config = dict(
    model='self-supervised image encoder',
    dataset='stained colorectal tissue patches (NCT-CRC-HE-100K)',
    train_examples=22605,
    image_size=48,
    crop_scale_min=0.4,
    horizontal_flip=True,
    color_jitter=0.4,
    cutout=0.25,
    method='simclr',
    arch='efficientnet_v2',
    norm='batchnorm',
    activation='silu',
    channel_attention='se',
    depths=[3, 4, 6, 3],
    kernel_size=3,
    stem='single',
    expansion=3,
    widths=[40, 80, 160, 320],
    projector_hidden=512,
    projector_out=128,
    projector_hidden_layers=1,
    temperature=0.1,
    init='trunc_normal_002',
    residual_init='none',
    optimizer='cautious_adamw',
    lr=0.0025,
    beta1=0.9,
    beta2=0.95,
    eps=1e-08,
    steps=6600,
    batch_size=512,
    epochs=149.5,
    lr_schedule='cosine',
    final_lr_fraction=0,
    warmup_steps=190,
    weight_decay=0.3,
)
Rows from block 8, named by matrix and row number. Each number is 200 + 40 x the weight over its row's rms, rounded and kept within 0 to 999. All counts start at 0. After the name is the row's rms in percent of the matrix's.
# fc1: squeeze-excite reduce (model.blocks.8.se.fc1.weight, 30x480), inputs 0-119
fc1.10,105,188,230,200,237,180,204,206,170,151,225,197,216,100,273,285,171,183,257,216,137,225,214,137,210,181,244,224,236,129,191,262,192,172,227,223,232,137,222,265,174,188,192,198,181,201,147,213,189,207,202,201,268,206,228,254,210,204,216,200,174,197,269,183,289,201,166,258,272,178,221,221,237,200,148,183,218,200,126,187,203,248,233,216,91,243,219,191,225,194,155,271,247,222,226,158,246,186,251,196,200,202,181,222,188,259,219,227,177,175,153,202,214,256,191,172,253,211,298,186,229
fc1.11,099,217,212,179,223,229,196,197,178,252,180,244,234,145,228,279,182,147,215,214,158,194,203,220,215,173,218,246,186,178,170,239,215,221,141,216,162,194,234,157,191,227,139,192,267,202,155,201,228,188,186,196,260,222,211,316,174,115,145,226,147,203,234,225,295,183,166,247,284,203,191,199,238,193,127,169,170,214,147,240,148,215,267,206,170,196,319,224,203,186,179,276,251,175,185,210,253,198,210,193,155,194,198,235,222,295,184,215,276,196,192,233,224,196,243,274,197,196,169,215,218
fc1.12,118,175,282,220,198,168,198,250,150,200,242,164,193,174,232,232,222,209,201,193,158,262,234,132,223,183,244,193,262,125,230,276,200,125,239,142,220,225,255,258,174,208,230,221,184,229,190,229,255,192,199,197,262,221,215,155,245,164,288,185,167,212,193,174,272,228,197,258,186,231,170,169,175,270,225,194,213,229,129,200,149,203,217,178,178,207,194,159,208,214,169,254,230,195,250,177,172,198,269,235,217,223,199,210,207,238,159,217,118,198,143,177,141,220,255,184,229,248,263,180,245
fc1.13,129,225,269,226,180,214,245,135,240,177,276,133,219,214,263,180,233,232,230,223,221,224,240,173,172,187,245,203,186,215,197,244,234,197,233,239,199,247,157,168,176,195,207,204,218,205,261,198,179,220,97,210,195,206,206,162,159,220,237,209,251,192,250,212,195,215,205,164,165,162,193,201,206,244,223,168,278,169,281,187,277,201,165,231,240,246,190,110,228,253,190,174,256,283,191,215,221,206,182,274,272,166,213,210,247,186,256,211,150,237,252,182,254,215,282,236,253,187,297,126,233
fc1.14,117,196,192,182,259,235,214,213,244,289,200,206,237,262,204,219,146,217,240,244,268,183,222,253,198,258,185,248,182,265,204,137,230,244,187,199,203,160,272,84,269,231,128,174,213,217,231,208,177,161,168,210,257,226,127,245,176,168,208,200,203,179,219,223,224,236,240,192,199,207,187,213,234,200,199,231,173,196,261,253,199,202,241,297,253,193,238,260,204,183,183,209,269,221,192,223,220,247,166,250,209,241,251,263,242,161,159,204,246,202,228,234,215,211,227,243,195,200,164,257,172
fc1.15,108,185,98,233,212,217,138,205,208,236,127,213,235,224,206,181,225,232,192,185,295,201,123,229,234,243,220,221,174,133,202,94,232,192,254,263,203,178,202,238,160,256,213,212,169,271,150,174,177,250,235,146,106,190,182,245,208,198,156,75,166,207,188,191,264,155,256,259,188,225,237,209,190,200,153,246,198,214,186,280,163,239,203,277,211,229,242,253,214,122,215,233,166,108,217,227,215,141,217,176,212,282,277,227,118,110,99,198,139,160,192,208,136,170,132,186,163,239,217,262,207
fc1.16,115,137,154,189,211,199,213,248,200,258,83,258,216,225,220,267,145,210,209,252,137,178,226,200,212,158,126,205,222,249,246,233,106,219,158,148,210,229,204,181,240,185,167,210,229,177,245,203,202,152,208,208,190,251,147,202,258,161,315,256,223,184,181,179,149,246,233,222,156,244,159,223,177,216,257,178,149,213,201,199,202,197,209,153,182,193,203,218,228,223,203,204,222,197,173,147,107,259,217,200,169,135,146,180,203,234,208,202,300,229,221,217,162,217,186,217,125,198,126,212,144
fc1.17,120,211,207,200,223,244,238,191,236,214,239,153,239,311,249,202,219,291,212,206,322,213,223,199,200,239,214,222,193,252,261,216,228,218,253,229,194,252,221,182,181,230,207,213,207,244,237,206,213,240,165,204,186,212,182,186,219,215,210,184,277,203,219,220,178,204,278,181,166,208,212,194,211,201,242,200,230,214,268,189,239,193,203,309,310,228,235,216,221,268,198,198,217,241,199,263,230,191,196,250,264,210,305,231,242,185,218,223,179,215,249,243,213,172,257,214,232,188,218,212,232
fc1.18,104,238,255,186,313,188,201,209,203,282,261,193,203,165,216,271,166,189,203,177,185,161,207,171,212,187,213,261,275,158,133,199,213,207,210,180,221,135,274,200,199,219,179,205,209,192,205,161,209,221,226,181,261,148,201,186,178,215,208,126,148,245,234,224,273,191,188,176,208,218,223,219,244,183,150,213,194,170,215,219,206,239,270,212,168,178,183,252,185,165,246,255,250,196,196,180,182,154,257,226,216,181,166,238,196,212,118,172,178,159,208,224,161,204,224,225,229,201,170,254,214
fc1.19,114,238,147,184,225,215,200,150,167,201,182,212,189,121,163,235,213,86,153,217,133,187,223,240,167,209,207,216,178,235,173,263,238,201,180,221,194,220,177,180,243,181,210,230,274,94,244,233,167,210,204,217,179,220,274,171,197,213,202,238,273,239,169,221,118,204,80,138,188,201,172,204,252,203,241,232,184,182,233,198,194,212,210,104,177,191,229,227,213,226,218,177,183,190,142,175,210,195,194,208,189,213,183,198,190,300,217,202,282,221,212,236,221,191,163,246,181,257,209,227,247
fc1.22,116,212,203,213,203,254,241,217,248,220,235,173,225,323,233,177,230,301,209,204,328,216,216,206,203,254,189,212,184,248,280,198,215,235,250,228,198,231,201,181,179,235,203,200,209,230,230,194,240,234,174,200,193,210,177,201,217,211,215,186,257,199,211,212,172,214,293,188,163,209,206,196,201,205,242,205,232,227,268,197,239,181,199,305,313,221,227,221,213,253,197,190,210,234,195,271,224,194,182,242,263,210,305,225,244,178,217,214,185,212,251,242,211,180,236,214,222,190,205,219,213