config = dict(
    crop_scale_min=0.4,
    channel_attention='se',
    optimizer='cautious_adamw',
    lr_schedule='cosine',
    weight_decay=0.3,
)
Rows from block 13 of a small self-supervised image encoder, named by matrix and row number. Rows with one number belong to one channel. Each number is 128 + 32 x the weight over its row's rms, rounded and kept within 0 to 255. All counts start at 0. Numbers have three digits each. After the name is the row's rms in percent of the matrix's.
After each channel's rows are labels from the 100 images, of 14848, where the channel reaches its highest value: "responds to" is what is common among them. Only what is clearly more common there than usual is listed. The data: stained colorectal tissue patches (NCT-CRC-HE-100K).
# convs0: expand pointwise conv (model.blocks.13.convs.0.weight, 480x160x1x1), inputs 0-159
# convs1: depthwise 3x3 conv, stride 2 (model.blocks.13.convs.1.weight, 480x1x3x3), a 3x3 kernel
# convs2: project pointwise conv (model.blocks.13.convs.2.weight, 320x480x1x1, transposed), outputs 0-106

convs0.391 101:117090137036149121132128079094132128131088138155126200116255112116121092151098154127147156139110172130082142094126083142182088108150097111173126112101166130099157104097163147146151158093152107103176125055124085155092124122139127054119146126124148109113090055071167115144075121130109126051080106148102178100139138148107129136122118157120108217151089168119086091152128094157174097120147073094143094122116102115169105135117072135131118127141163113126097116148124155079175144127120135
convs1.391 096:113111109091105079086098091
convs2.391 105:121134071161146105106125150138125109075103157026098119181155113158153094127112166137081136106119113128146143108168124114124124097153135027118151126141126076122166119152161145128085136123100137148107106092176099128106198155196156044121161125187140056127117147152102129184086123124156115111137089107139135098092110121186107
responds to: tissue: lymphocytes

convs0.476 103:109146149081135133138143125101126164080155153135128191067161098108137116084095115139090165116086133108094107098105118139109113092176137137106152105128141152113117206072225123152155139105089149154110075106131100158127186148125115017073169135148142085100049089107176083146093109135107115103123172119151130097145158124128078135143079167132082155091108102134125126175111140117139064114213089118131137134128061147192134177090103136122086130136099135159096163130115153158088138098130139
convs1.476 096:113094100087085090110098099
convs2.476 107:123146107153157149094093156123173196169112142063133116186141179149162132132105161125081133151113153103061174118137149096118152103124110080079167095114113111122111138134137116108125117145087158127116132084159096143141158053230107114115118128165136083133143107108118121208119105165133141137123117158153163118080136122134087
responds to: tissue: normal colon mucosa

convs0.316 100:141140097122146181110130072099175114117179101118242132169117122110084128142122154166127151133098126117098088138227092125140113101127147111118138119107163153078116165151100158155111126089116115103100104119125094090176076118174086097137122138116133167119092121146137106126130143103097144175174149138115121137125137150115082146193155106103110064134129136106099206112155142150136148088100082165133166141060126137152180043112188082159168127217122095097076142166151143136159153173124087
convs1.316 107:126117128097067086110084108
convs2.316 121:115105106111132138123153134123127128180174110119114136149095144084151118068196093135113114142092140143136139112142168170167124128201081116141125130132189105089127120147164136147113091086143195086129158131149107167078130075160141152169132173195153074020102144107157187126110107146156175159150100064118158112144086106218183
responds to: tissue: tumour epithelium

convs0.153 095:134117169118115113107160171138131120103096137154137162065110132140154108145112120085148138169112078077124141106162141092154093105128144137144113104123124158179114071132145130125162194120098102139131073119141171096119108121122143133105163097113101090108105135041130124174116135121109139073117141142151075131124211159118165161141122107132132209134146120156118158160140109129055106079106174106101044095168119082120007149102090127098170154020159103154119135147124104124110117075161164
convs1.153 094:117095082109102085096101092
convs2.153 106:169129162156118101086120134127133116110106174111116108117148043139147086123107145135083204152163115056147118138134115110104108131114115158095121124109131135125125150157106135191112119116091130127105137164131097153049107152141118127165178111183084188195148195161150134131074117162110124115121219073109086115147118172091102
responds to: tissue: debris

convs0.169 094:114109095104147118138139128105141164121196163058138117153107081091147154118140157172127149098111166146106020124146163146154072171137107126127099166147130138163119112069119175115130118166159129140144177177084143136117118178108099158086105132167143105131172138061112183145148073202131161146103167151156164168163146042164130120114126173125173088158132101141138113145145079120099123139103112051150116136107132098162092102105108161078107124078133081097140052103089106099135101165170159
convs1.169 093:136154154135181184131156161
convs2.169 086:121112127100137122101132122131136095133105147157091135067107109084145143116062129140128129135083173158233121143116068128149135132164148139143164154118151151115164098138130145158169125155079124135161176162122081130154135088116113105141134132167153138109097104063163148099139092141105211157116087130143127128087047114155065
responds to: tissue: debris

convs0.354 093:095115149082183156114105131125133121130074056096160115136158140156136158137153143105198142135178161182107075124146134196124110130094118179148168167167121126117098000114095138093109189146152077138154170140124119128154104109078091126099148110143090134159137102092044111158154078176145143061100165098121139124140113116177113157097147115168128126143117135135156120142180080101111110149074131110164120112128142120142138119095090166066115115125137131116205133128079088192115110146125130
convs1.354 102:128139143152185171145171161
convs2.354 107:083158192118132140098079134153162166190145123105114150195168184141155166113129108129138095149124191130087159081101109130092183080168078071144111116117106182092155122131090134099134140129097128102115152118128116143135138071122132112099146178122131063103175110109141112194159103146163176193086103159125187182096105108175117
responds to: tissue: lymphocytes

convs0.126 102:147110102149182198128125143150199063170155124157099209117120156177143043110147126052129122173138118116137139117158153155108135161169179135181178109113120110159127114100093140130177153191168141134099121106084138142111112103154127195115106195122106135145101097155122097151146159112154117136133076127159143141131111155106123156148140113250114106160110164145101132114110127175051107130153196095146149165102124127109110147136110151123138132105153143136089162121152155129145163133118025
convs1.126 096:125107107098084089109086085
convs2.126 110:088101143151149094106110146203139085137063139164138141085069082088094105116109143157151108080134099142129084095060111151137100164126140198170096163083138098115119138147157124142205175090187123161184121130075135126137122133082088144141075181140090148155039156129166148126115127119125144163124103139119143114140098068122086
responds to: tissue: lymphocytes

convs0.275 095:133126107089206131054123105165143091108125130119140140123113165195145137124137182129135146149124175143131109110138095146146095099096151146205153129137121197108123128119103145166173191129113114122153084109159000120122124109083101146093178156127116099094110080116103095114136122199112172075090137124136103122133120173132088168140141119130121144087077142171133176170128144110048152133093181096126156069085136112097112108126116135095132125160204117195139177146119110130166107108126113
convs1.275 095:101088084112096088120089108
convs2.275 111:146076053159147133112167132095093183070097126146060082086128146097136133129117124124124206118133114098166178145207118136156117166088094176103190082085175116113157124157182113143126069119119143135149173184185114101094164094126077148157185126108092152154102178111123105111098145105111090054171112123087095087163086129095124
responds to: tissue: normal colon mucosa

convs0.127 100:137141072144116092095067127154151124144171172184112187097151082140135099139136146135135165144105122169032121113133075183134123116164099131160155143120174107096123088107138159071158118083127109081161119077103084182140166146149135106111119123101124122132094170114217090138170113144161107100159093147089192125132103183119030091113107129163111124140077147143101148135116109157132105156150129096198110126171107113160151179069127181147072114133165131071107130103113142106144144143138067
convs1.127 095:112104090116085088114084093
convs2.127 104:110118156093112126087117187131120099132103101113098129105089155074131160132126127187124081093144190144115102078179114175127232155148165128137107098141096143198115144097188089087127162117131139120166122100106146087139163165203152121121138155102100123143117124092136131112145068166147074100100141159076142126156177066096122
responds to: tissue: smooth muscle; tissue: cancer-associated stroma

convs0.68 094:120183110135122148142112154155135103115162154074144136050085126133107126132137119091113147138183157087151200139120087170104193162163179154097212088140118143171089227091207103105187181141110168149163069163124098151138129194096075147072144164116140095099076166155143126089143155147070097167152102128141079152145177086129131156134110147143126122109130134177137087124132150122105092105176126108079144102139096153114101176119124128117123188128165135130118136108136131151131127083155130
convs1.68 099:108103120094098098098080082
convs2.68 103:079176128119232150140098095156098176137136111121130133150144147135139145161092171101150121084168130160089142100096127135127088109092139127102101086090079132130113170158092157159101098168054115119152065075071110110134101080129058113128118155105127103168111124129113132129095141113097145086136109124149175132092083154083085
responds to: tissue: debris

convs0.468 102:142136121063127097076103179149096060139136165112067126130158096161096118156110101108115134107179200163125110144082112148121163128134119102157200127124153114098168147085095123186161126086154159051145145054114082166113163070101105139127128126121128115090110140160174117035155136140133135078110098154131181076132070109117101191104178171102124094114097151150116107116093143133114122181163122138138155093101122186165109137164109130178078092151146098152104099086118140141204139126131135
convs1.468 124:088080065131133143130108102
convs2.468 095:155122065156153122161166162085160148110063132116115147099072172164097178119112122114136102168087149132134153151093131126169130178124130167089196121159114076115073110113158079057149150135147084141139174157156158140174187114178162142155136101095128125104096060130132101124134135114131111146113088161137112139102161066120140
responds to: tissue: smooth muscle

convs0.411 096:167206083127100095121150151166096101096172152195140108083116129150176154134147158127132169094103142105104176093123075096102124131121101089130147131138126145162139163129151113102165172073101173082118059031134089122123193142097171062116156145121107126088117170138174067040113108148100092139126109218124126165141115158148141129104075169100163094080070139128132125166140174114110153196107119085113114116140142146100140155099147099121081109141142160093120089146123133118160109117116108
convs1.411 104:125096092132087078110095093
convs2.411 085:150086188098132168089080107113159151122122198143101133156148148152167233205163069141132125125088183064096127114102117139110121127138143096140121117128135164132146179104136126064121122145119139062100142102173141087119154104112172090131121150086109105110141083110098099109108097110173160166120126242069181089160159141123069
responds to: tissue: debris

convs0.467 098:101131067110157115111129132197119129146197126114138121140139152118116156150167115135154174106024150100093131147118093088137150179134119154145122198155150116080118166086130143092102145142071108145147169133085105178155147128080127145092079168128167140173153140114164134117152069164118125154098128100129156155198051114167108136082086168153174059149089070135145139135151115133118138166117154070226121148121160155150155097089175193131077163144118143129116124110089112117115113148140093
convs1.467 100:103103112132159145146191173
convs2.467 085:137154118148111059145129123148072118164109174082081046155154110152161056133105117165134139149110117140151123155123095152118124157154160085054185093132131168146096116122121136169126136141130087197127179188147081180132173135118115115118150113122103140138175160131144133144135118114106110145114098081150072129078088146115118
responds to: tissue: debris

convs0.54 091:074120202115095098123052136154111116098110121116139145103117139109119147143092128111177136164146074113095122156121039144120130103131103174108157155163129157098076078091156135124117116100102081138133094099129218125182105128123086127074164078127132102121110138103167102168136087148127143068119160103161125065122129149151109178110088072152148163128109101178159160109149127111137121099127145147157142099190128111167122149102096206068118141154119104122170158128071069197084103071178146
convs1.54 096:138105093108088088101091088
convs2.54 104:177135119129091145143164132089118127140155138174176147121120048133126085148098124085090159097117133113137127183109150075165134114122134132144123167123123117144129151106137162202103109114091128129097092101089107110120067149114096102117098058150185166147120139152087190074144133157092154132153182090197090124109105210108146
responds to: tissue: adipose tissue

convs0.135 101:122150147148154106094105129166138154116127130127164141121089114153112182137211123118158178137141118142117143196139135078124123092123145186079137173159148163116089155125104126149127085156099096141110146084118104144255150067136107143108096122094125094114112129139137093115169100120110108121192168165149079129162125087170099159079137129134086110129130091149170155093202131137120123150107174155167172128075154185140173106101189131178116074119140137098136156106107096160119104149128134
convs1.135 109:126129134114133153160192184
convs2.135 101:147149111144196087154120148108143140113087165095030055126065145138157145154125128159116153133129139083095119102103136180145113227159122130105152078138139109136070138127120049120125156153130091114142169131154161184122179124158164136180154138090063175151157106153129090163074127107146107131106129147079080109131152101064094
responds to: tissue: lymphocytes

convs0.50 099:136134104126149121055174125115097107077140115126135087106104132126121149097137130143080125111142135144174119109126120105112124112098151123144096107154065185099120182177140069191118134120136150110146044077174014108109181104095130134104186118131134115104130107089141082069171155169103090135104153132130090125107107165151132117131131194083131072027089124152148085166112163086132176182135129153068109147125128158092172126145163091148120114119187175150108123140147140108146125100157085
convs1.50 093:135157155125169172125185155
convs2.50 088:195169134142096089183174151103133098134150145143176139142112044169097071127128136102103161125130054089136109139127169122141108133138143135126104186145121111135101141134134158170112167094146109155106085118086162134117100177104138131118098082142118175170128137175100163115122160122132104118127174066170050122148165146083172
responds to: tissue: adipose tissue

convs0.362 100:109119134104076111135073144145100115127130153148102117122128115177237136132111214116115111101164109177129161117111175144186178128140110141148028143157106114161134161128141167089172044081189146130082115112108176128110148124156197087142148140168104114182149208177113125109072089128198177129142133146140133114142122134168080122140106144156154158106130178115152159134117119097182083142139100103131202150133103095135132155153092149101087101130071132140134145136104110120145121125149109
convs1.362 104:107137147084155149069167141
convs2.362 103:110118151111151179137092110111122112122098098170138160008138118065100141147119128119129157159153098134110102159118112081105145110089097232092100132164098193141139118089094125115170113165126106113118143145112112157103083127118144143161150102148093165142149122106141089077155157132109110104096168160121134149146148153038087
responds to: tissue: adipose tissue

convs0.226 124:122167119166108107091118158147114149116147163102132071090089097119119226119167125137129130118141119149142114145107122110123152137110125147123121178251096188119096149142136104109116083126128154108121114110143145114164168163118114149156150087128152063108133140136107128077192104127115118151143124132125082116107154122242124100068121202130146101080123135165243090119163105074140168156129102138109153123123138129120142151121155111113103125126121131108126124092079055176156076062177153
convs1.226 094:142162148138135131101060084
convs2.226 094:119136171101131142153134116157109108117125124145216204110131144131128110118186146138125104053115129117119064156100171073091108087066147176107109141190073159197088150129083139114107122124117098103069114156144068117071082116105123191109131110180155145132168135147150142073099110153088167108105200112108176132136125168123091
responds to: tissue: adipose tissue

convs0.307 096:115135118141155196086140182133174086158183159144115155125091169145105084118109098089157136188057131052129105173120079088114083156154158160170204134120148131128097132096106151159178198160112165140135129085076148146160107098158064129119108140107118098114129118127212118126139145093124170139122074138181138086153109163114087102139142120175126121169128146149107168091131136172070129102139166124187113083071140091144102145128110184107113135165149093168077172090126124155144141120145077
convs1.307 100:129101110082087115095079101
convs2.307 108:101092088201189086138158162173135142126082159098110102109107110117111076104148169147157125079102090120128169128076096118169108168141084140154102111121157103091126078132162122178147179082156133192137135193129120189095120091139100178235127145158113169123052164110138154152097136130092130100109093076145145122122094090120129
responds to: tissue: mucus; tissue: adipose tissue

convs0.14 100:122129141076122130100157132135147161031116142135161158092136099136149127138130124148114156146074159069114106089145102117107068053127105124118078071108132148112093135129169097175118162137134094162137080136192114122110137151119111098110172106136173078092061059071125107193126122098146091117124201127115077096115173101121135143152100115091063161075145110113122145198158122119148086066132147116115112134132109161169075101074095111131197120100148143130111130214135137140106130093133173
convs1.14 096:129148133136191175135166160
convs2.14 105:090121110098161118183157161159088133132119073172148167087108148132106130129123141138173075126117108190115126132109143155147126134109172184121154132147089178172132087102141146086124175094161101140170080134076168086175137123098103175095107147069140122120066073118096139105171140103127114155081051135150144150126112093120130
responds to: tissue: tumour epithelium

convs0.213 101:138108134120151111114064154158120118046110101094170124136102151165137127104109154148108151118201122122122127069166091149154152099065146119161182103124098186123117126106123155142117150090144130112117090168154112000114116104153169126154223104157108127104100126138098088104121135106106152133137147119127093134118174124122159140181132133080141138073097175147117155164125111101077177099088121132068150118108124122148118063156139039104188167123112101100140147202122114155156114096146139
convs1.213 113:131106108126073073134097094
convs2.213 101:164112128145207090135132090119104116127131115139049071164112122081135141128145077119117222116153146108158165115134149193131112178136132153109156086119152136086106187164109100170128089132119118126135194182118150174069126107131108194156153172132058126128135180123189098142094138100101157101141137088054113094171100142134128
responds to: tissue: lymphocytes

convs0.198 102:126119100070168138167129121114103111101177160100100119167134101148160127125138159137115147062148165106118114074116109170167103157115115122156142139126123114152174136000114150108172154130198155112165141078114114145083167142118112145126146137208160127199139083113092119147146094142091143145120111172118188193144093092133160143129152177113161096118112161153115108186107078118146124150118120000141134154111103123128107084135092132123101140146161113086150100146103135136203122139158128
convs1.198 096:100107109093088077104093108
convs2.198 109:202111127212149123142159133052169094102083171135118158150128070146128145148142119141080175116121094055137135177101136108140109106112105112144126153155160130107151122113066135099117172145134091104086108139171180147109161165119181092148195072143108126138130123212073071149113123125146113139082155150119067124175200144140120
responds to: tissue: lymphocytes

convs0.55 101:152139122082154056138101116187117142088158124158171120150122085175169159088164190183140158125155102136122151077143190192161133070065173105109135136150115155114163150090071185141101089100167144111074113129139082068139132077168175136157159114162135131101141127141123090101119087091152146127200122150120137158132161132157128099132138135115125166102105158132139214162123123112122158154065148125110168115057154174171134097127165072149141130105125104117152174165112108162180093134080127
convs1.55 104:152142142102090089107087078
convs2.55 111:174104161151097100088142097092109141149106149153117087121145127095157148106158074123113173081154137092166155178201149149120097117098146173091144133135177141091129135176087146145135040156155163118108183162159152075097140077137115153131120129122087105099165167118125071054149126107124142094128160110100107113172155161167152
responds to: tissue: adipose tissue

convs0.443 101:182168135137151136137130094106122121127103128155162111090156140133121229190233122102206156135142121131131148177150157124162107092112162165116168175197163118133111149156107120117166131132120098073116145091125073140198152097125127111167099110100136123101139114138113100114133100122070102123172141146081096173106154119251136133047167140115104130131157112108211120101187125133133132125100131125123148147096175141105146121086134097179102100111149121130120126089106091109140072153090132
convs1.443 102:124127126126176179135174173
convs2.443 114:168136146116162091149144161110161143128121124130074088142030135129115146123118121108147163109115168092115128109078151169152137239173126151136147119147117123128044154131124019150142148122122077122123203183124165176129114125154144182157116134110092200145146102134173106158071132148127153146126153115080084112131137105092116
responds to: tissue: lymphocytes

convs0.40 100:143142146087099152172070045087070105082095123140146118116186097053077149147097099166088124087080089097133121125122149186100090068106103143075161109126111096106129132081128128154163108082141100090126128076172120128117130125138135089106162142142173152122113077112166090167127128097106126083112187112047144121073139117129147151154119073083130172104155097113147120156097171090187116116140104124098094170211107131164120088120090132168122113199125088154152114157116128140090113135114165
convs1.40 092:125105143093158153096176177
convs2.40 086:104123144066121085131143134158076155117137095104111095149148179135140113123157140106192140070126111135129189113200115143105105165109187139138112112156139163142124100207128084125110099111132122186174134191144148086104128107173138181132098162126078148109117154092146094094132154092140142049113142089118163159141099123169161
responds to: tissue: lymphocytes

convs0.258 089:171177103109109131110178152163091114090132159168118108085137115156131168174158143155120157078067087045110155117122081057122146144085069112126128133152143150109125029116119177111130173119058122072172114065122129142117155187113178145130123162136130095097137114091139092135140103107206133135107128179090156142132148151168149154112132124116145140086102099161156143152149144103108154143115153085117068137119170098114062132099119098171094091061212143125124106151096113098140086095128136
convs1.258 094:120150142146189168131176151
convs2.258 087:115169097117171139191163172115071162171141047097134095133079173114121094124080177149130116134164142178083110164143159133124091158147119110084174067080145128159124122157124133124148108119093082133206124111111090132150112086142078128082120108124137121164100115173144156155098091141103117128127096101172061105092081119112114
responds to: tissue: tumour epithelium; tissue: adipose tissue

convs0.73 094:132161175123140116170136115106045107127110140079099042116138132105114178143122143124132081095171121110172150147080059150167111141103148139130196141175099160115139135110120116127165180097141153082193093107134086126122146179141096149169162113152113117155138092112111150087146139142029121095130109146078110186077146116168151142096163147080188140102152131171171113111111125076125168136137109128074123052134119136099095144139108103115078126124167124115154103074114086135169059083139184
convs1.73 097:113162122110181172110158167
convs2.73 079:136098159115050087069142181159156115132164144110142115151124112118073118074144169145158089079093183141114106100159124133140148129186160100190104139111106078158107137120180122121116119056160168160136129123121132094145107166131133133138090140146143174131089160106154175116141073184180109135189167080119166117158114125168150
responds to: tissue: adipose tissue

convs0.221 096:098101142096144146143191083100129130124146107099082142131158164109113156132132148131135147139093120158107073154091115108136150144134123155139080186175132110125126123121138134118113140161100070156156152064125142172161149152101112115060117158152140132143142118087189131194145095132102124169078169077167139128152034131157062118078121135180126154121112047159155146126141068114177118138147142111189192160136137143151196148110141245135085132163146148096157147092082102154081115116154135
convs1.221 096:122140138134181170129172177
convs2.221 103:109154176107129099127103109169078141115183150144067096137188093128184111142131135140125130175142100126126141125118122187048099116146120165094160118081144220136161142143083158157066124134110143102145107111101166166102146150029073158105170165098101153156147167175109147166123151094130135173113086074104102135167071164131127
responds to: tissue: debris

convs0.317 099:139153133097124103068143181212119108101106127153132155093109165207148138131179150084115120134146174115120139148146116097071135078111108147144140100121107191107067100161120099157120151141110102115120101115170087125160174073118194123091155124080091083093074078150112000117126147134141099076098168112180072098103094156142135195122108157132114149041071130146132128142134185117086140146129155166117134121105132131111148139127160130136143120143162154163165164135150136176114147091121119
convs1.317 090:120151143120184183138160159
convs2.317 092:175216116131126107184199152073108090187117143152153178174134130147154086111129127127108150177128081083127132150095149127167149109138121155073141170128108138127133090162075164076123158113125110111140141091132153141138177127132143124077140075114141052130150108158114124156147140084184151122111109110169091146113151134124172
responds to: tissue: smooth muscle

convs0.12 107:193133147088143160168149062073135110111118143120131137129135114124111113126081105132075106138056130109135148113151098125105049102139153108124116037072129115122143125133171097143172183121125127090164106105177115134086127157117112087138128114118162147116118114110154132153099225165111108099139165156106106131020143158074139113168133068114081114122162060044088118140087135140121130128154109133075092080102098135143135120132130103163173123149105112138118107127200191093102161136072128
convs1.12 123:134122103119060070150125131
convs2.12 108:095102138150189125097085109162118117124110116016138079130149177145121113126148141147151144151178156130138138119132129100076108118152108137084143036157139130101108129163104143121130142131149141145074132148151099188072107109161146182174148142173106102140173171130201084216060113124093115111092111123096154129106137098133103
responds to: tissue: adipose tissue

convs0.418 102:141169123106127135091077156128172083115103135126159119131090083154147134143123141112112122162133128156169119163116185165154110028159159140133141081124137142112090169176094040154126066151135119149067130137206111153130127077073099113134139134098160104065110124151130126097126146154169162125157152143139067118120136126122046105147164098124032128106161116126139146108150155123141058138168135190102197123089141180131136129145090123117174055150094119145087142162141145153068151118103133
convs1.418 113:128113124122076090119081078
convs2.418 120:072095092126135128145110112187115146072168049133159116135101166103063130114132136095170085098166114178105124081154170151123130140118139146137115105147079116151073156099170094156113113107168135155121092141079147109145101154138084186111095168076136125138127145111131140124137175142088057111141096119116186120141133093132178
responds to: tissue: cancer-associated stroma

convs0.170 093:109119121144161144117138107141126163087063067127212133132171174132107156124156111161156183135137145155084146097170045086132149122039101120158147142153120167090120097172167136114083176098104088114171105102156080094161116153141140106127179109144084156155082083116076047134127093086107111119107124095080130102112118177160107145120130133097132135088071161131141099165183074095153177111073103165141099128131147123141163084092159090122139146149156169085142160200097114149145118131126112
convs1.170 095:146165149143181169147162157
convs2.170 096:088171158143118120119101153173128184139114097110170141171144158188094141158088142091186100106194136152072161087100109122091160117103119108126068112124054160123093139119113109116119184121126081147116066104052160104168084139132104112101099139044109118194162123138105120136167146143117069119080140140169142196083152104078160
responds to: tissue: smooth muscle

convs0.172 096:118166178143172093178087167161073135142143115107129114180141126186184149151133134114166104109151133062103137148121101105176110102118083139094218170125158143144135104065096161128129188106145104149099131121101169134162124120170132112152110092157089163177164092170127109131093067098117179113166130134169145114128090129138158176117132120124164102164166130098117178135127139153047131116105171094170095053113128118095106109095119161077094130181063165140195170124118102200130116154115151
convs1.172 100:129109112123093081113082074
convs2.172 131:148092084150144123187161121126120121133131152138174132100129086178125080169161123074168150132094059114124156183092158063156054122103149141137132166166166130103115095134139151186139170111167134188094100166130143164126093117080103160161072103136151173119104115132088134108115195116084144164105104118192118116112126126109128
responds to: tissue: mucus; tissue: adipose tissue

convs0.134 095:118124137193155098121208007068111158138112124089120091133159147109113208144140122153137132131096136185129093179075114095178103117122111152136115180185140145135104131160109109142104116127092085123148126107145100146183167170139094108081126117119136115145139115116133140100131093148133186202153140086123119118126087145180044127044161159116124083114147122128179102116169081100157140145149084142127182131120133121094182165123144144139047107165147147133120131076096092124104089130127155
convs1.134 101:134174161132169169129160169
convs2.134 095:164130197147211075113119163126173101144088125120101122177104067125126129142101135155126165129148165110142123131095135144142142130169180111128109112118135173167106150136102115149132181142120128179138107152083200226122128174144096147150116136138102137167112157121163101140101099197103133145074159103110111102131160154093077
responds to: tissue: lymphocytes

convs0.281 094:118109164144166153170142095109120135140115094116106137144153207137170071100129175110090087114170099178159138094136171114142140108129200145098099071070105062161150151152106080135135129157185126181109131149146132108091116134124137138123121150149121195167153121135111159136108165161107111138123139079169114183129100121070158160196136099120117111146173098084089141148060178140125130127138180114111186138148108139076152092191118111104176142119100158144159153159184197110067182181092097
convs1.281 106:152116108147092099128081070
convs2.281 088:084138112083131141140075135168092156135113055094137072147111199153124120152121128101173148178194110163098146057152171187080100168127138149075154079104137146120066135158154066117156112099157126153170137115111139144128098099181092130086087218084096121146148141132178097174102168100129080127114084148098121104102120028096124
responds to: tissue: adipose tissue

convs0.97 104:138122146209115048134113210132100195134125118110144084136101117107143142117151081136145106133132114110126138128118153115165092141124144124121056164153112083133123142168119068106094060147140134130119132178150173108137164106185124158215099053131135115143168181108108178149174090095128126166201089128136100123108116115163168037088153191096149112137178142094146131126160082117168141129090176163164150159118139144079136114098139100100151100113131164052177121112115108152130103138125125
convs1.97 094:165147132142179189100114129
convs2.97 077:119107118142157204140130125113137090090115102099192177085063112118086150129121159092113151097184141119123068149112175106101039115118093168134147113155149104112093171151094149151158122131105050054110109123143072134065080124161137135130171106193120128172124123221157118130040139131067180133089159136120118099130116117158087
responds to: tissue: adipose tissue